Weights of a small image classifier: depths [5, 5, 5], trained on photos of arthropod specimens (BIOSCAN-5M).
Rows from block 5, named by matrix and row number. Rows with one number belong to one channel. Each number is 200 + 40 x the weight over its row's rms, rounded and kept within 0 to 999. All counts start at 0. After the name is the row's rms in percent of the matrix's.
# r30: branch 2 reduce pointwise conv (model.blocks.5.r3.0.weight, 60x160x1x1), inputs 80-159
# b30: branch 2 3x3 conv (model.blocks.5.b3.0.weight, 90x60x3x3, transposed), outputs 8-15, a 3x3 kernel for each
r30.4,104,200,200,282,200,200,200,200,200,200,200,172,193,200,208,200,200,200,168,200,183,200,147,200,200,200,200,200,141,149,125,200,127,200,117,200,200,200,200,133,200,200,175,149,200,200,151,200,200,104,200,200,200,105,200,120,200,200,153,200,153,183,145,200,200,200,200,200,200,200,200,278,200,200,200,200,200,195,200,200,282
b30.4,111,200,235,200,200,276,194,200,200,200,114,200,200,200,200,200,200,200,200,278,200,200,200,200,200,271,200,200,183,200,200,200,200,200,200,200,200,161,166,200,224,200,200,200,200,200,324,200,200,250,200,200,200,200,200,208,200,200,200,212,200,200,200,200,129,200,217,205,200,200,200,200,200
r30.5,110,200,200,128,205,246,200,200,283,284,200,170,200,200,200,195,200,200,267,200,200,200,200,200,349,200,239,253,200,238,200,200,200,200,249,200,200,283,325,240,200,265,200,200,200,200,200,349,200,287,328,270,200,300,200,200,266,200,200,200,200,200,279,200,200,200,130,200,200,200,200,200,262,179,200,208,246,200,200,200,200
b30.5,099,179,213,204,154,83,86,199,200,200,200,200,118,200,200,200,200,171,200,200,191,200,200,200,200,200,200,200,200,200,200,144,200,200,200,200,172,200,200,215,200,200,200,200,200,200,241,228,200,219,200,200,200,200,200,200,135,200,200,118,200,200,200,260,170,200,200,200,200,200,160,200,200
r30.6,096,328,130,162,232,190,275,200,200,200,240,200,172,200,200,242,200,200,200,200,220,365,200,200,255,200,324,200,200,200,161,200,200,200,200,200,311,200,200,200,183,200,200,200,200,200,200,200,200,200,200,200,200,200,200,313,200,200,200,200,170,200,200,200,272,200,200,167,200,200,200,200,320,200,200,200,200,200,307,316,200
b30.6,110,200,294,200,200,169,142,200,200,200,268,200,200,260,200,160,200,200,200,200,200,200,200,200,214,183,200,200,200,200,200,158,200,237,200,281,213,200,200,200,200,384,200,200,200,143,117,200,278,152,319,200,162,156,165,200,221,200,240,143,200,288,200,200,200,151,88,200,200,200,200,283,152
r30.7,117,173,200,172,200,243,200,129,200,200,200,200,200,200,142,157,200,200,200,130,200,200,200,152,133,200,200,200,205,200,82,200,200,155,118,200,193,200,200,197,157,200,200,200,153,150,200,200,200,96,157,200,184,200,200,105,200,157,200,183,200,200,200,200,212,200,267,200,200,200,241,200,177,200,170,148,134,200,142,200,240
b30.7,117,256,200,200,200,200,120,200,200,190,214,235,200,200,200,200,183,200,200,372,200,200,171,137,200,163,200,200,200,186,225,200,200,200,200,200,200,200,207,200,200,189,200,227,222,200,151,200,154,94,99,100,200,123,47,200,200,200,200,200,200,200,200,200,289,200,304,200,272,200,114,200,200
r30.8,097,200,200,200,200,200,171,200,200,200,134,156,207,265,200,200,200,200,220,200,103,200,200,200,200,200,200,200,200,200,200,200,200,200,200,200,200,200,244,200,116,278,200,200,200,182,165,200,200,200,200,200,168,238,200,200,255,119,152,200,250,81,200,200,200,200,200,259,200,200,200,200,200,156,200,200,241,200,200,200,200
b30.8,088,213,238,200,296,261,258,200,200,236,200,200,200,200,105,200,200,200,200,200,200,200,200,200,200,200,200,200,236,170,200,200,201,200,167,200,200,277,200,200,200,112,200,200,200,200,187,200,200,271,200,200,200,200,200,200,200,200,200,142,114,290,200,167,181,200,158,200,200,200,200,200,200
r30.9,079,200,200,234,200,200,200,70,200,245,200,209,200,243,200,147,200,200,294,200,200,211,200,274,270,200,200,200,200,200,200,200,200,200,200,200,200,200,274,200,200,200,200,200,200,200,200,200,212,200,229,200,200,200,200,187,184,200,200,200,200,147,200,200,200,200,200,200,200,85,200,109,82,200,116,200,200,30,226,200,200
b30.9,105,275,200,200,287,183,152,220,301,200,200,200,200,264,200,122,200,117,114,159,249,219,200,200,200,216,200,200,200,182,200,200,147,200,200,172,200,174,200,200,200,210,73,200,200,87,141,200,200,200,167,200,200,200,200,186,200,292,152,200,200,200,200,200,200,200,200,200,200,200,157,200,112
r30.10,101,200,200,200,216,200,200,147,133,72,246,200,200,161,200,200,200,256,200,200,200,200,193,200,200,247,105,200,200,226,200,200,200,200,200,200,181,200,200,200,200,200,257,200,276,200,200,200,200,200,200,200,200,71,91,200,200,200,200,200,200,200,200,232,54,200,200,200,187,200,200,200,200,271,200,200,153,365,200,200,200
b30.10,092,139,114,200,219,200,294,185,200,149,143,200,200,200,200,231,200,200,200,123,200,200,200,200,243,200,200,200,200,200,200,200,200,172,258,203,200,107,167,200,154,185,214,200,200,288,200,200,200,168,200,239,142,188,135,200,200,200,200,200,200,200,200,169,200,190,200,200,212,200,104,200,200
r30.11,099,200,253,200,200,200,150,200,200,200,200,200,244,200,210,200,200,254,200,200,200,200,200,200,100,200,200,332,157,137,200,200,163,200,200,244,200,200,200,200,200,200,200,200,200,200,200,200,110,232,101,200,200,106,200,200,200,200,200,248,200,200,257,200,200,200,200,200,200,142,200,200,200,216,134,200,200,111,200,200,259
b30.11,088,200,200,171,200,200,256,200,172,200,136,200,219,200,200,200,94,200,122,200,200,200,346,143,200,200,200,204,200,200,380,200,200,200,200,200,200,200,200,200,148,144,200,200,200,200,182,208,178,135,200,200,200,200,200,200,200,200,200,248,232,57,200,200,64,200,240,57,200,200,120,101,200
r30.12,097,200,200,200,200,200,200,200,200,200,163,200,236,219,200,200,200,277,216,200,200,200,200,200,184,200,200,200,156,200,200,200,200,200,200,200,200,200,200,200,200,200,200,200,200,200,200,200,200,200,200,212,200,200,200,200,114,175,200,200,230,83,90,222,200,200,200,200,200,200,200,200,200,75,200,200,200,80,200,200,200
b30.12,123,250,200,200,275,200,192,251,230,200,200,200,206,200,200,181,200,200,92,200,200,200,200,279,200,200,200,200,200,200,200,200,200,200,200,200,200,200,200,200,200,200,123,200,183,104,134,200,200,200,200,200,200,200,200,200,278,343,200,112,200,200,200,200,268,200,200,200,200,200,200,200,200
r30.13,101,126,301,200,200,200,200,200,200,200,200,200,200,200,200,200,149,266,200,200,200,147,200,107,200,200,200,200,140,118,200,143,200,200,200,200,200,146,200,144,200,149,107,200,200,200,132,200,200,200,147,200,113,161,200,200,138,200,161,200,144,200,200,200,200,175,109,200,200,152,200,176,200,200,200,160,200,200,107,200,165
b30.13,100,200,200,200,230,200,200,273,200,200,200,200,200,200,200,200,200,200,200,200,200,164,200,200,200,200,200,200,200,200,148,79,200,134,81,128,200,200,288,200,335,200,200,250,200,200,178,200,200,207,138,200,200,125,200,200,200,200,200,200,205,200,200,200,200,121,200,84,200,123,200,200,139
r30.14,101,200,200,45,182,262,200,164,200,200,200,200,200,200,200,200,200,200,200,50,164,200,200,200,200,200,200,200,156,200,200,200,200,200,200,200,200,200,200,200,147,115,200,172,200,95,163,193,200,200,200,200,74,200,200,166,184,200,200,65,200,200,200,200,200,200,137,200,200,200,200,147,200,148,146,200,51,200,200,194,167
b30.14,108,200,200,200,200,200,200,200,200,200,200,200,200,200,200,200,200,143,90,200,200,130,200,200,200,200,200,200,224,200,179,200,200,200,200,200,200,200,200,200,200,170,200,200,150,200,200,200,200,206,200,200,200,200,200,200,200,200,200,200,200,126,200,114,200,200,149,200,200,200,200,200,200
r30.15,101,200,200,20,232,200,200,200,98,200,200,200,200,91,200,200,200,200,200,87,200,200,162,200,109,200,65,176,200,232,200,200,200,156,200,148,200,194,200,200,179,200,200,200,200,157,200,184,120,133,200,200,195,200,200,200,200,200,200,200,200,200,200,200,84,144,200,200,200,200,200,200,200,200,200,200,97,200,200,132,210
b30.15,118,143,200,200,200,200,200,157,200,139,200,253,200,249,232,193,200,200,200,187,200,200,189,200,200,200,262,200,200,200,200,164,183,200,150,196,124,200,200,262,200,221,200,200,200,200,200,200,200,110,200,200,70,200,200,200,157,200,200,200,200,200,200,140,165,132,200,200,200,173,200,200,142
r30.16,103,200,200,200,200,200,324,200,200,103,293,200,200,200,200,328,200,200,143,200,71,142,200,250,200,200,200,200,245,213,200,200,200,109,213,200,153,200,160,115,200,143,221,200,200,200,200,200,200,200,141,200,209,200,200,200,123,200,200,200,200,200,138,165,200,200,200,141,226,285,200,200,200,126,332,200,200,200,200,200,200
b30.16,081,200,104,61,200,102,200,200,200,200,200,200,200,200,200,200,200,200,200,200,85,200,200,85,201,200,200,142,200,205,268,200,139,200,200,200,200,55,200,200,132,236,200,182,200,200,200,226,200,169,239,200,200,200,200,200,124,134,220,186,200,200,200,200,200,166,137,200,200,200,200,200,200
r30.17,103,200,200,200,354,200,200,200,327,226,262,121,200,153,202,200,200,200,178,200,200,200,146,200,200,200,200,339,200,160,200,200,200,200,200,200,282,200,200,200,251,292,200,200,200,200,200,295,200,200,200,200,200,200,285,200,246,328,200,200,200,299,200,143,200,157,200,200,313,200,200,200,200,200,200,200,200,200,200,237,200
b30.17,091,200,136,200,109,119,200,142,200,200,200,200,200,200,118,200,87,147,56,200,200,200,200,81,200,200,176,203,280,200,200,200,200,200,268,200,200,110,200,200,200,200,241,101,200,193,200,200,200,200,226,200,200,200,200,204,250,200,200,200,200,200,200,200,62,200,200,41,126,170,200,122,200
r30.18,088,200,264,200,200,200,200,200,200,200,200,200,304,259,200,200,251,318,255,200,200,178,219,86,200,200,200,200,200,217,200,105,163,103,200,200,200,200,121,200,270,200,193,118,225,200,200,200,251,200,200,140,120,200,200,200,200,261,200,200,200,203,200,200,185,210,134,314,155,200,267,200,200,200,82,200,200,200,200,200,200
b30.18,089,200,200,200,200,200,200,200,200,200,200,127,200,200,87,97,200,146,73,200,200,200,262,200,200,243,200,200,200,284,327,200,161,200,199,139,200,200,200,200,200,200,200,200,200,112,200,200,200,200,200,200,200,200,200,200,249,251,200,200,241,200,200,200,200,200,200,200,131,200,200,200,200
r30.19,074,200,200,296,140,237,200,200,200,328,200,200,200,200,340,200,200,200,200,200,200,276,200,230,200,200,100,200,200,200,200,200,200,200,200,200,200,200,200,176,200,200,200,200,200,200,200,200,200,200,200,291,200,200,200,200,136,200,200,200,200,200,200,200,200,200,200,200,200,200,200,200,200,93,200,200,200,200,200,200,204
b30.19,089,200,200,200,200,200,200,113,200,200,126,200,200,200,166,200,200,200,80,200,200,200,200,200,200,227,200,246,307,312,244,200,200,200,200,200,200,174,200,200,200,328,200,257,296,200,200,200,200,200,200,200,200,200,200,200,200,200,200,174,307,200,226,200,200,82,200,200,146,200,200,132,200
r30.20,114,166,200,200,200,200,221,200,200,200,200,200,158,200,200,200,200,200,200,200,154,200,102,200,201,200,200,200,200,200,200,270,200,200,200,200,200,200,200,233,200,200,200,200,200,216,237,200,117,225,155,200,200,200,232,200,200,85,290,245,200,200,200,200,259,200,200,195,200,272,212,270,277,200,313,257,251,200,200,200,243
b30.20,088,101,99,200,102,200,200,138,200,200,200,77,104,200,200,200,176,200,200,200,200,200,200,200,200,200,200,200,200,200,200,200,200,200,200,82,200,110,172,215,200,200,200,200,200,315,295,200,200,200,200,195,200,200,177,200,200,200,200,200,200,200,259,200,270,262,371,200,200,200,108,155,200
r30.21,094,134,200,200,200,200,200,239,84,200,200,200,200,266,200,200,138,209,85,200,200,200,218,200,200,200,200,200,200,200,223,119,200,200,200,200,200,172,200,200,200,200,200,307,200,124,121,200,200,200,200,200,200,200,174,226,200,200,242,200,200,200,163,200,274,200,330,200,200,242,200,200,292,200,191,200,176,337,200,200,85
b30.21,116,200,200,200,200,233,200,140,200,200,220,196,200,200,168,250,234,243,270,200,200,200,200,200,200,200,200,200,207,200,200,200,200,200,108,200,200,211,180,200,200,200,200,200,98,200,200,200,264,200,200,200,200,200,200,200,200,200,259,200,139,292,200,148,200,200,68,230,200,128,209,201,200
r30.22,073,200,200,200,200,200,200,168,175,200,200,200,200,200,200,200,268,200,200,200,228,13,200,69,200,200,178,67,148,200,200,200,97,200,200,200,200,200,200,200,200,200,200,200,203,95,200,200,200,200,200,200,200,200,200,200,200,270,200,200,200,224,200,200,200,200,200,200,200,241,200,200,200,200,200,155,200,217,200,215,145
b30.22,078,120,92,200,136,200,200,167,200,200,200,200,200,200,200,200,200,108,136,200,200,200,200,131,200,255,200,200,352,357,406,200,192,200,200,200,129,76,110,130,200,200,259,62,200,200,200,226,200,199,200,179,200,200,200,200,285,200,200,200,200,200,200,200,200,200,200,200,200,200,200,56,200
r30.23,086,195,200,200,200,200,200,161,200,295,286,200,197,200,200,200,200,200,200,200,200,200,292,200,200,200,201,200,191,200,200,200,200,37,217,200,200,200,157,200,200,200,200,200,58,200,200,200,200,153,99,200,200,152,200,200,130,200,200,122,200,200,200,200,200,200,200,200,216,169,200,200,200,200,38,200,200,150,200,200,200
b30.23,085,89,200,200,156,277,200,117,114,60,200,200,231,200,200,200,200,118,124,200,200,245,200,247,200,200,200,200,349,200,302,127,200,200,200,288,256,200,200,318,188,255,271,187,251,200,200,200,200,108,200,200,200,200,24,200,200,200,200,307,283,143,106,83,200,200,200,132,200,200,114,200,200
r30.24,091,200,200,200,200,200,200,200,200,200,200,302,48,200,200,200,299,200,200,200,288,295,319,200,200,200,290,200,200,213,200,200,200,200,200,200,200,200,120,200,232,200,193,200,200,200,200,200,284,340,200,200,200,200,300,182,200,200,200,200,200,200,200,89,200,200,200,200,200,200,200,200,274,264,200,200,295,200,200,200,200
b30.24,079,200,303,323,270,200,200,200,200,200,205,202,176,200,200,200,200,190,128,218,218,200,200,200,200,257,200,200,221,189,215,124,200,200,200,200,200,200,200,200,200,396,240,200,200,67,48,200,200,108,342,200,200,200,160,200,200,164,200,200,116,200,200,200,200,200,200,200,200,354,200,275,252
r30.25,099,200,200,200,200,220,183,187,200,200,145,200,220,200,265,200,238,151,200,200,200,200,200,200,200,156,200,200,200,200,197,200,200,200,200,200,200,200,266,229,200,200,308,200,200,200,200,200,126,200,200,200,179,200,200,200,200,223,200,200,200,141,200,200,200,200,200,200,200,106,123,200,200,200,153,200,200,200,200,200,200
b30.25,102,200,281,272,200,200,200,200,200,200,200,200,200,200,211,200,256,200,241,200,66,200,200,200,200,200,200,200,154,200,200,179,200,215,200,200,200,200,166,200,200,200,200,200,200,200,200,200,200,109,174,200,200,135,200,200,200,200,281,208,200,263,200,200,264,200,200,200,257,203,200,200,200
r30.26,089,200,200,200,147,233,200,200,200,200,191,200,200,200,335,200,310,257,200,200,200,200,200,200,200,200,200,200,181,200,200,200,236,200,200,200,200,200,124,200,200,200,200,154,200,200,200,200,200,200,200,200,200,200,164,200,200,249,200,200,200,92,168,200,200,200,200,257,200,140,312,235,200,200,200,200,200,78,200,200,331
b30.26,095,135,200,200,200,200,200,200,200,200,200,200,200,200,130,200,200,200,200,250,200,282,233,126,200,200,200,200,200,200,297,167,91,200,200,200,200,200,200,200,200,209,248,200,255,200,200,180,200,164,200,145,200,200,150,50,200,200,200,262,141,72,200,200,200,200,306,155,200,331,200,200,200
r30.27,104,200,200,200,200,200,200,200,218,134,175,200,200,139,200,308,200,130,200,200,200,160,200,213,200,200,200,200,200,143,200,382,200,202,169,200,200,200,346,200,200,200,200,163,200,200,200,200,200,139,200,262,200,200,200,200,200,200,200,200,171,200,200,200,200,200,116,200,200,200,200,200,206,171,200,218,200,200,195,200,200
b30.27,114,200,200,200,200,200,215,200,200,200,200,241,200,200,255,200,200,244,200,200,206,200,200,200,200,200,200,200,200,200,200,147,200,135,145,170,108,200,178,200,200,200,200,200,200,200,237,287,314,328,200,381,251,200,352,200,200,221,280,200,150,296,200,200,200,200,200,200,200,200,200,200,200
r30.28,105,200,200,200,200,266,200,215,200,200,200,200,200,200,200,200,200,105,200,200,200,200,200,200,145,200,200,200,200,200,200,200,200,200,200,200,200,200,200,200,200,200,200,200,200,173,200,223,274,263,200,200,180,200,364,200,264,200,200,200,139,200,200,200,260,200,200,200,259,200,200,200,200,200,200,200,200,199,200,62,200
b30.28,102,272,200,200,200,136,200,223,200,200,217,200,200,200,200,200,200,200,200,200,200,200,200,44,91,200,200,200,115,106,119,200,200,200,200,150,200,224,200,200,200,415,200,200,200,200,200,200,200,200,200,200,200,122,186,127,200,263,200,200,200,200,200,200,200,167,143,200,200,200,200,200,200
r30.29,103,144,200,200,94,174,200,200,231,200,283,281,359,200,164,200,200,200,200,200,200,200,200,200,293,200,200,200,200,200,200,178,200,263,200,200,148,200,200,200,200,200,200,200,245,200,200,200,239,216,247,200,200,253,241,191,188,243,200,200,200,200,148,200,200,124,200,200,209,200,200,200,200,218,200,200,200,255,200,200,204
b30.29,086,200,200,250,200,200,223,200,146,200,200,200,127,200,200,200,148,200,165,200,200,205,274,200,200,290,200,200,323,200,362,200,200,200,277,162,189,200,200,200,161,200,263,134,229,38,169,137,200,139,200,328,200,200,110,200,215,200,200,278,200,200,134,125,200,200,200,200,200,325,200,200,200
r30.30,105,200,200,200,200,275,200,143,200,200,200,200,200,200,200,200,200,200,200,178,200,200,233,200,228,200,28,200,200,245,200,143,200,200,200,200,38,155,200,200,118,200,200,200,200,200,200,200,153,200,200,214,200,200,200,123,200,200,163,136,200,216,200,208,200,200,200,200,200,109,200,200,200,200,200,200,200,128,200,200,200
b30.30,101,200,200,240,200,70,200,200,200,200,200,200,200,233,55,109,200,221,127,200,200,200,200,200,200,200,200,200,200,200,200,135,113,200,305,200,200,200,200,200,200,200,200,200,200,200,84,114,200,77,131,200,200,122,254,200,200,200,179,200,200,192,200,200,150,200,200,139,200,220,133,200,200
r30.31,099,200,200,200,200,200,271,116,200,266,200,74,200,200,200,200,200,52,200,285,200,200,200,200,229,228,200,200,200,200,252,200,198,200,200,200,200,200,200,240,200,200,200,200,200,200,132,200,200,200,137,200,235,180,101,200,200,166,200,200,200,200,200,200,186,137,188,293,200,124,301,200,200,200,200,200,200,200,200,200,233
b30.31,098,151,71,86,125,97,200,200,195,200,200,200,116,137,200,200,200,126,200,200,200,200,200,162,200,200,200,217,200,200,200,264,123,200,200,200,200,139,200,200,159,200,356,180,303,200,200,200,200,200,187,90,200,143,131,200,200,200,200,270,266,200,200,200,135,200,200,151,200,200,168,200,200
r30.32,089,200,200,200,200,182,200,200,330,200,200,200,200,200,200,213,200,272,200,200,108,200,200,216,158,200,200,200,200,200,200,200,200,200,200,200,200,200,200,200,200,200,200,200,200,200,165,200,213,200,200,200,200,185,200,200,200,200,200,200,200,200,200,200,200,200,200,140,200,200,200,200,200,200,200,200,226,200,200,295,200
b30.32,087,200,164,200,200,144,200,200,200,287,200,200,114,200,200,127,55,134,200,200,200,200,200,114,200,200,200,200,200,200,264,280,173,184,200,188,192,127,200,200,200,200,200,200,200,200,200,200,200,200,191,179,200,200,200,222,200,200,233,200,273,143,235,261,153,200,200,106,200,200,123,173,88
r30.33,107,200,200,215,200,241,200,148,201,200,200,222,200,200,255,163,200,234,200,232,200,200,200,106,200,200,200,200,150,200,200,200,200,200,200,200,200,200,200,200,200,200,200,200,200,72,200,200,200,200,200,200,200,200,200,120,200,143,200,200,200,125,261,197,200,200,200,200,107,131,200,200,200,200,200,200,200,139,200,200,200
b30.33,109,200,262,200,200,182,200,200,200,143,200,200,200,200,200,209,200,172,137,200,195,242,182,200,200,237,200,215,200,200,200,188,200,200,200,200,175,200,200,334,200,210,200,329,255,112,78,200,200,200,200,104,200,200,200,200,200,225,125,200,287,175,121,200,200,200,402,158,200,271,159,200,200
r30.34,082,243,200,200,200,200,200,200,200,200,200,200,200,200,200,200,200,200,200,200,200,330,200,200,196,200,200,200,200,212,200,161,354,399,200,200,200,200,80,200,190,200,200,200,208,225,200,200,200,248,200,200,200,200,354,320,200,195,135,200,200,200,200,200,200,200,167,200,138,200,200,200,200,200,200,236,200,261,200,92,200
b30.34,088,131,200,249,200,200,200,200,200,122,200,200,200,200,200,200,200,200,200,200,200,200,200,200,244,200,200,251,200,200,286,200,200,200,200,290,301,159,200,200,200,367,231,200,300,200,125,200,203,119,200,200,151,209,150,200,219,158,200,230,200,156,200,200,200,111,200,200,200,200,200,200,200
r30.35,109,200,200,200,100,129,200,200,197,200,200,200,200,200,200,200,200,200,200,200,163,200,96,208,200,200,287,149,158,61,200,200,189,200,200,200,200,200,69,200,200,200,135,200,200,200,164,200,200,200,200,200,87,140,200,228,200,200,200,65,100,200,200,200,200,200,200,200,118,200,217,178,200,200,200,200,200,200,200,3,200
b30.35,114,200,200,200,200,289,233,200,200,200,146,200,200,200,200,200,200,200,200,200,200,200,200,177,156,200,200,200,200,200,200,200,200,200,200,200,200,200,200,200,200,200,200,200,169,200,222,200,200,200,200,200,238,200,200,221,200,125,200,200,200,200,200,200,55,200,200,200,269,200,200,230,200
r30.36,085,300,318,200,112,200,200,200,200,200,200,182,200,200,200,308,330,16,347,200,200,200,200,196,254,200,200,185,200,200,200,200,200,290,200,200,200,200,200,200,200,200,200,200,200,200,223,200,200,200,261,225,200,200,200,200,200,249,200,200,200,200,132,200,200,200,200,200,200,200,200,148,200,172,279,200,200,234,200,200,200
b30.36,078,200,200,153,200,200,200,200,200,200,200,140,100,200,200,200,200,200,200,200,200,200,200,200,200,200,200,200,200,370,336,200,110,247,86,116,200,156,200,200,200,200,200,114,324,200,200,200,200,200,200,200,200,200,200,200,200,200,200,200,200,200,233,200,200,200,200,200,200,200,183,200,200
r30.37,093,200,235,200,200,200,103,200,228,200,200,200,200,100,294,200,242,200,78,200,151,165,292,200,257,200,200,200,200,200,200,200,200,200,200,200,200,200,200,367,282,260,242,200,200,200,200,200,200,200,322,351,200,234,200,200,200,200,200,200,217,148,200,200,200,200,200,200,200,149,200,200,123,200,200,200,200,118,200,200,200
b30.37,090,161,200,200,200,200,105,200,200,200,200,200,200,200,76,200,200,200,200,200,266,365,200,139,200,200,200,200,200,200,200,200,200,200,200,186,200,112,198,200,111,200,200,200,255,200,200,200,200,183,139,200,200,200,374,200,200,200,200,200,200,200,200,200,200,200,200,200,200,200,200,193,200
r30.38,075,200,200,200,231,200,200,200,200,289,200,200,200,200,200,200,200,276,200,200,200,200,200,200,176,200,200,200,200,200,200,200,200,53,200,200,200,200,200,200,200,200,200,200,200,200,66,149,200,76,200,200,200,200,200,290,18,200,200,200,200,200,200,200,200,200,200,200,200,175,293,200,200,148,200,200,200,200,200,318,231
b30.38,089,155,173,157,200,200,200,84,200,200,139,200,200,200,200,152,200,149,200,200,200,200,200,147,200,271,200,200,200,200,289,292,200,171,200,194,187,80,200,200,200,200,200,200,230,302,186,200,159,200,159,105,200,200,200,200,200,200,200,254,333,122,202,221,61,200,257,87,200,200,140,200,200
r30.39,094,340,200,200,200,212,200,200,200,175,200,342,200,200,200,200,200,252,122,200,345,271,200,200,200,200,200,200,200,200,200,200,200,200,200,200,117,200,200,200,200,200,200,190,200,200,200,200,146,248,200,200,200,200,306,200,200,200,200,200,129,200,282,200,200,200,200,200,87,200,200,200,200,200,245,171,200,200,245,200,271
b30.39,090,200,200,200,200,200,200,200,122,200,211,200,200,200,200,200,200,219,200,200,200,200,200,200,200,200,200,200,200,200,200,155,200,200,200,286,318,200,255,337,200,410,200,200,346,200,140,200,200,138,258,200,186,192,73,200,200,200,200,200,200,200,200,200,200,200,200,151,200,391,200,374,200
r30.40,079,200,200,200,200,200,211,200,135,200,200,200,200,200,200,200,200,200,200,200,88,181,200,200,200,200,200,200,200,200,200,115,200,200,200,200,145,200,19,194,200,200,122,200,177,200,200,200,200,125,200,200,63,60,81,200,130,200,200,200,113,149,200,200,200,200,200,200,200,200,200,200,167,123,200,200,200,200,159,200,144
b30.40,091,200,200,200,200,296,200,200,200,200,200,200,200,200,200,200,200,200,200,200,140,174,200,200,200,200,170,181,200,200,200,141,200,141,160,200,200,200,200,200,200,200,200,200,170,200,183,200,236,178,200,244,200,200,200,297,200,200,200,200,147,200,140,200,49,123,126,200,200,200,200,200,200
r30.41,091,200,200,200,115,200,253,200,200,200,200,200,200,200,221,200,319,200,200,200,200,200,234,200,200,200,200,108,200,200,121,200,105,200,200,200,104,119,200,200,200,77,200,200,201,200,245,200,217,200,200,245,200,230,200,200,200,158,200,200,200,200,200,200,200,174,200,200,97,200,200,200,200,193,280,103,200,200,200,200,200
b30.41,079,200,200,200,200,200,200,200,200,198,200,107,95,200,200,142,200,200,200,297,200,236,200,200,200,200,141,200,200,313,345,178,200,200,98,49,200,182,200,200,200,227,200,200,251,200,200,124,200,200,220,200,200,200,200,141,200,200,200,249,200,200,200,200,200,200,410,200,178,200,200,200,200
r30.42,112,200,200,200,200,172,200,163,200,200,220,200,293,200,200,135,200,200,200,223,200,142,200,67,149,200,200,112,200,200,200,200,163,200,200,200,123,200,156,200,71,56,200,200,158,200,200,200,131,200,136,200,101,135,95,132,129,200,116,200,178,262,200,200,200,200,200,200,200,149,257,200,200,220,200,200,200,254,200,236,200
b30.42,089,200,200,293,121,200,285,173,171,200,132,200,245,200,200,200,200,200,200,226,200,200,200,200,163,200,200,200,200,200,200,200,141,200,313,270,228,166,200,200,192,99,200,174,245,200,200,149,200,200,200,200,200,200,30,197,200,200,200,302,200,200,200,200,139,200,200,105,200,200,89,200,196
r30.43,095,200,200,200,200,200,200,200,200,200,200,200,200,200,200,200,84,200,200,200,200,200,200,61,114,200,200,148,211,200,200,200,176,200,200,200,200,200,200,44,200,155,200,200,116,200,91,200,182,200,112,200,200,134,200,142,150,96,144,200,200,200,252,200,282,200,278,200,200,175,200,200,200,208,200,395,200,185,200,200,200
b30.43,107,200,200,200,200,292,200,159,200,200,200,201,200,148,200,200,200,200,200,171,200,200,59,109,200,200,200,200,200,200,200,200,200,200,246,200,200,200,200,200,172,163,329,200,200,354,200,162,207,74,86,200,132,138,74,200,200,200,200,200,200,200,200,200,118,200,200,197,200,200,200,200,261
r30.44,121,264,200,200,304,200,200,200,272,200,200,200,200,200,134,200,200,200,200,153,200,200,200,200,216,200,245,200,200,200,294,200,200,200,245,200,258,261,200,225,254,339,200,156,226,123,200,217,200,208,200,200,200,200,197,200,250,262,200,200,200,200,200,200,69,200,200,200,200,200,200,235,200,200,200,300,200,200,200,200,200
b30.44,104,200,172,200,252,125,170,262,200,148,200,200,200,222,200,80,198,200,200,269,173,261,200,200,200,200,124,41,200,200,200,200,200,200,200,200,200,200,200,200,200,200,200,216,200,200,200,200,200,200,200,200,200,200,200,200,200,258,200,200,86,200,141,161,179,200,200,200,200,200,231,200,200
r30.45,105,200,200,200,200,200,200,117,200,200,200,200,200,220,200,200,200,200,302,200,263,241,200,200,200,93,200,200,200,200,200,258,245,200,256,98,264,200,302,237,200,200,200,200,304,81,200,200,200,200,200,200,127,296,200,200,330,200,200,129,200,200,200,200,200,149,145,200,200,200,200,200,202,138,200,200,200,136,200,200,187
b30.45,109,200,200,211,200,200,200,229,243,200,270,249,200,200,200,200,200,177,200,191,200,200,200,200,200,200,200,231,200,200,200,200,271,200,173,200,200,279,268,200,200,200,200,200,246,200,185,200,200,200,200,200,200,200,338,133,200,200,242,200,200,200,201,200,200,210,128,200,200,166,216,200,200
r30.46,110,200,144,127,200,200,215,200,158,200,200,200,200,200,166,113,141,200,200,112,159,284,200,200,200,200,200,200,238,200,265,200,200,200,335,200,328,200,200,200,200,200,251,200,200,200,200,200,200,200,169,200,200,200,200,200,200,200,200,200,200,200,200,248,200,200,200,291,200,200,200,136,200,165,200,200,200,325,200,192,200
b30.46,105,178,200,200,212,200,200,172,200,125,200,200,200,200,200,200,200,206,264,111,151,200,200,308,200,200,299,256,200,200,200,200,200,200,200,220,200,107,200,200,200,200,277,200,200,200,253,221,200,256,226,240,200,200,200,200,170,160,275,200,228,250,200,137,214,200,200,189,206,200,200,200,200
r30.47,108,200,275,302,285,200,200,161,200,200,200,200,200,200,200,200,200,200,304,311,200,265,200,200,200,200,200,200,200,200,200,200,200,229,200,200,299,200,218,258,200,200,200,200,200,200,200,200,232,200,200,200,200,200,200,200,200,200,200,200,200,176,169,200,200,200,200,200,200,200,200,200,247,200,200,371,310,210,200,200,200
b30.47,101,200,200,200,200,200,200,200,200,250,180,200,200,200,200,200,100,200,200,227,348,215,200,200,200,200,200,200,200,200,200,200,200,200,200,200,108,53,200,200,200,200,200,200,200,200,219,290,200,303,200,200,200,200,325,149,166,200,175,200,200,130,220,200,200,200,200,200,200,200,200,200,200
r30.48,096,200,200,69,200,200,200,200,200,200,200,200,200,200,198,109,200,200,200,64,200,222,200,200,220,200,200,200,175,118,200,200,200,106,200,106,200,200,200,200,200,200,200,200,200,82,161,200,200,200,168,200,200,200,200,200,200,184,197,200,165,200,161,93,200,200,200,200,200,200,200,200,200,200,204,200,200,200,200,173,200
b30.48,105,84,200,200,200,293,200,128,200,137,200,195,200,200,200,200,200,200,124,200,200,179,214,200,200,200,200,200,200,159,200,155,200,200,164,200,200,200,200,237,200,200,200,200,200,200,200,200,200,200,200,200,97,150,105,267,200,204,199,200,109,200,200,122,166,191,200,200,272,274,200,200,200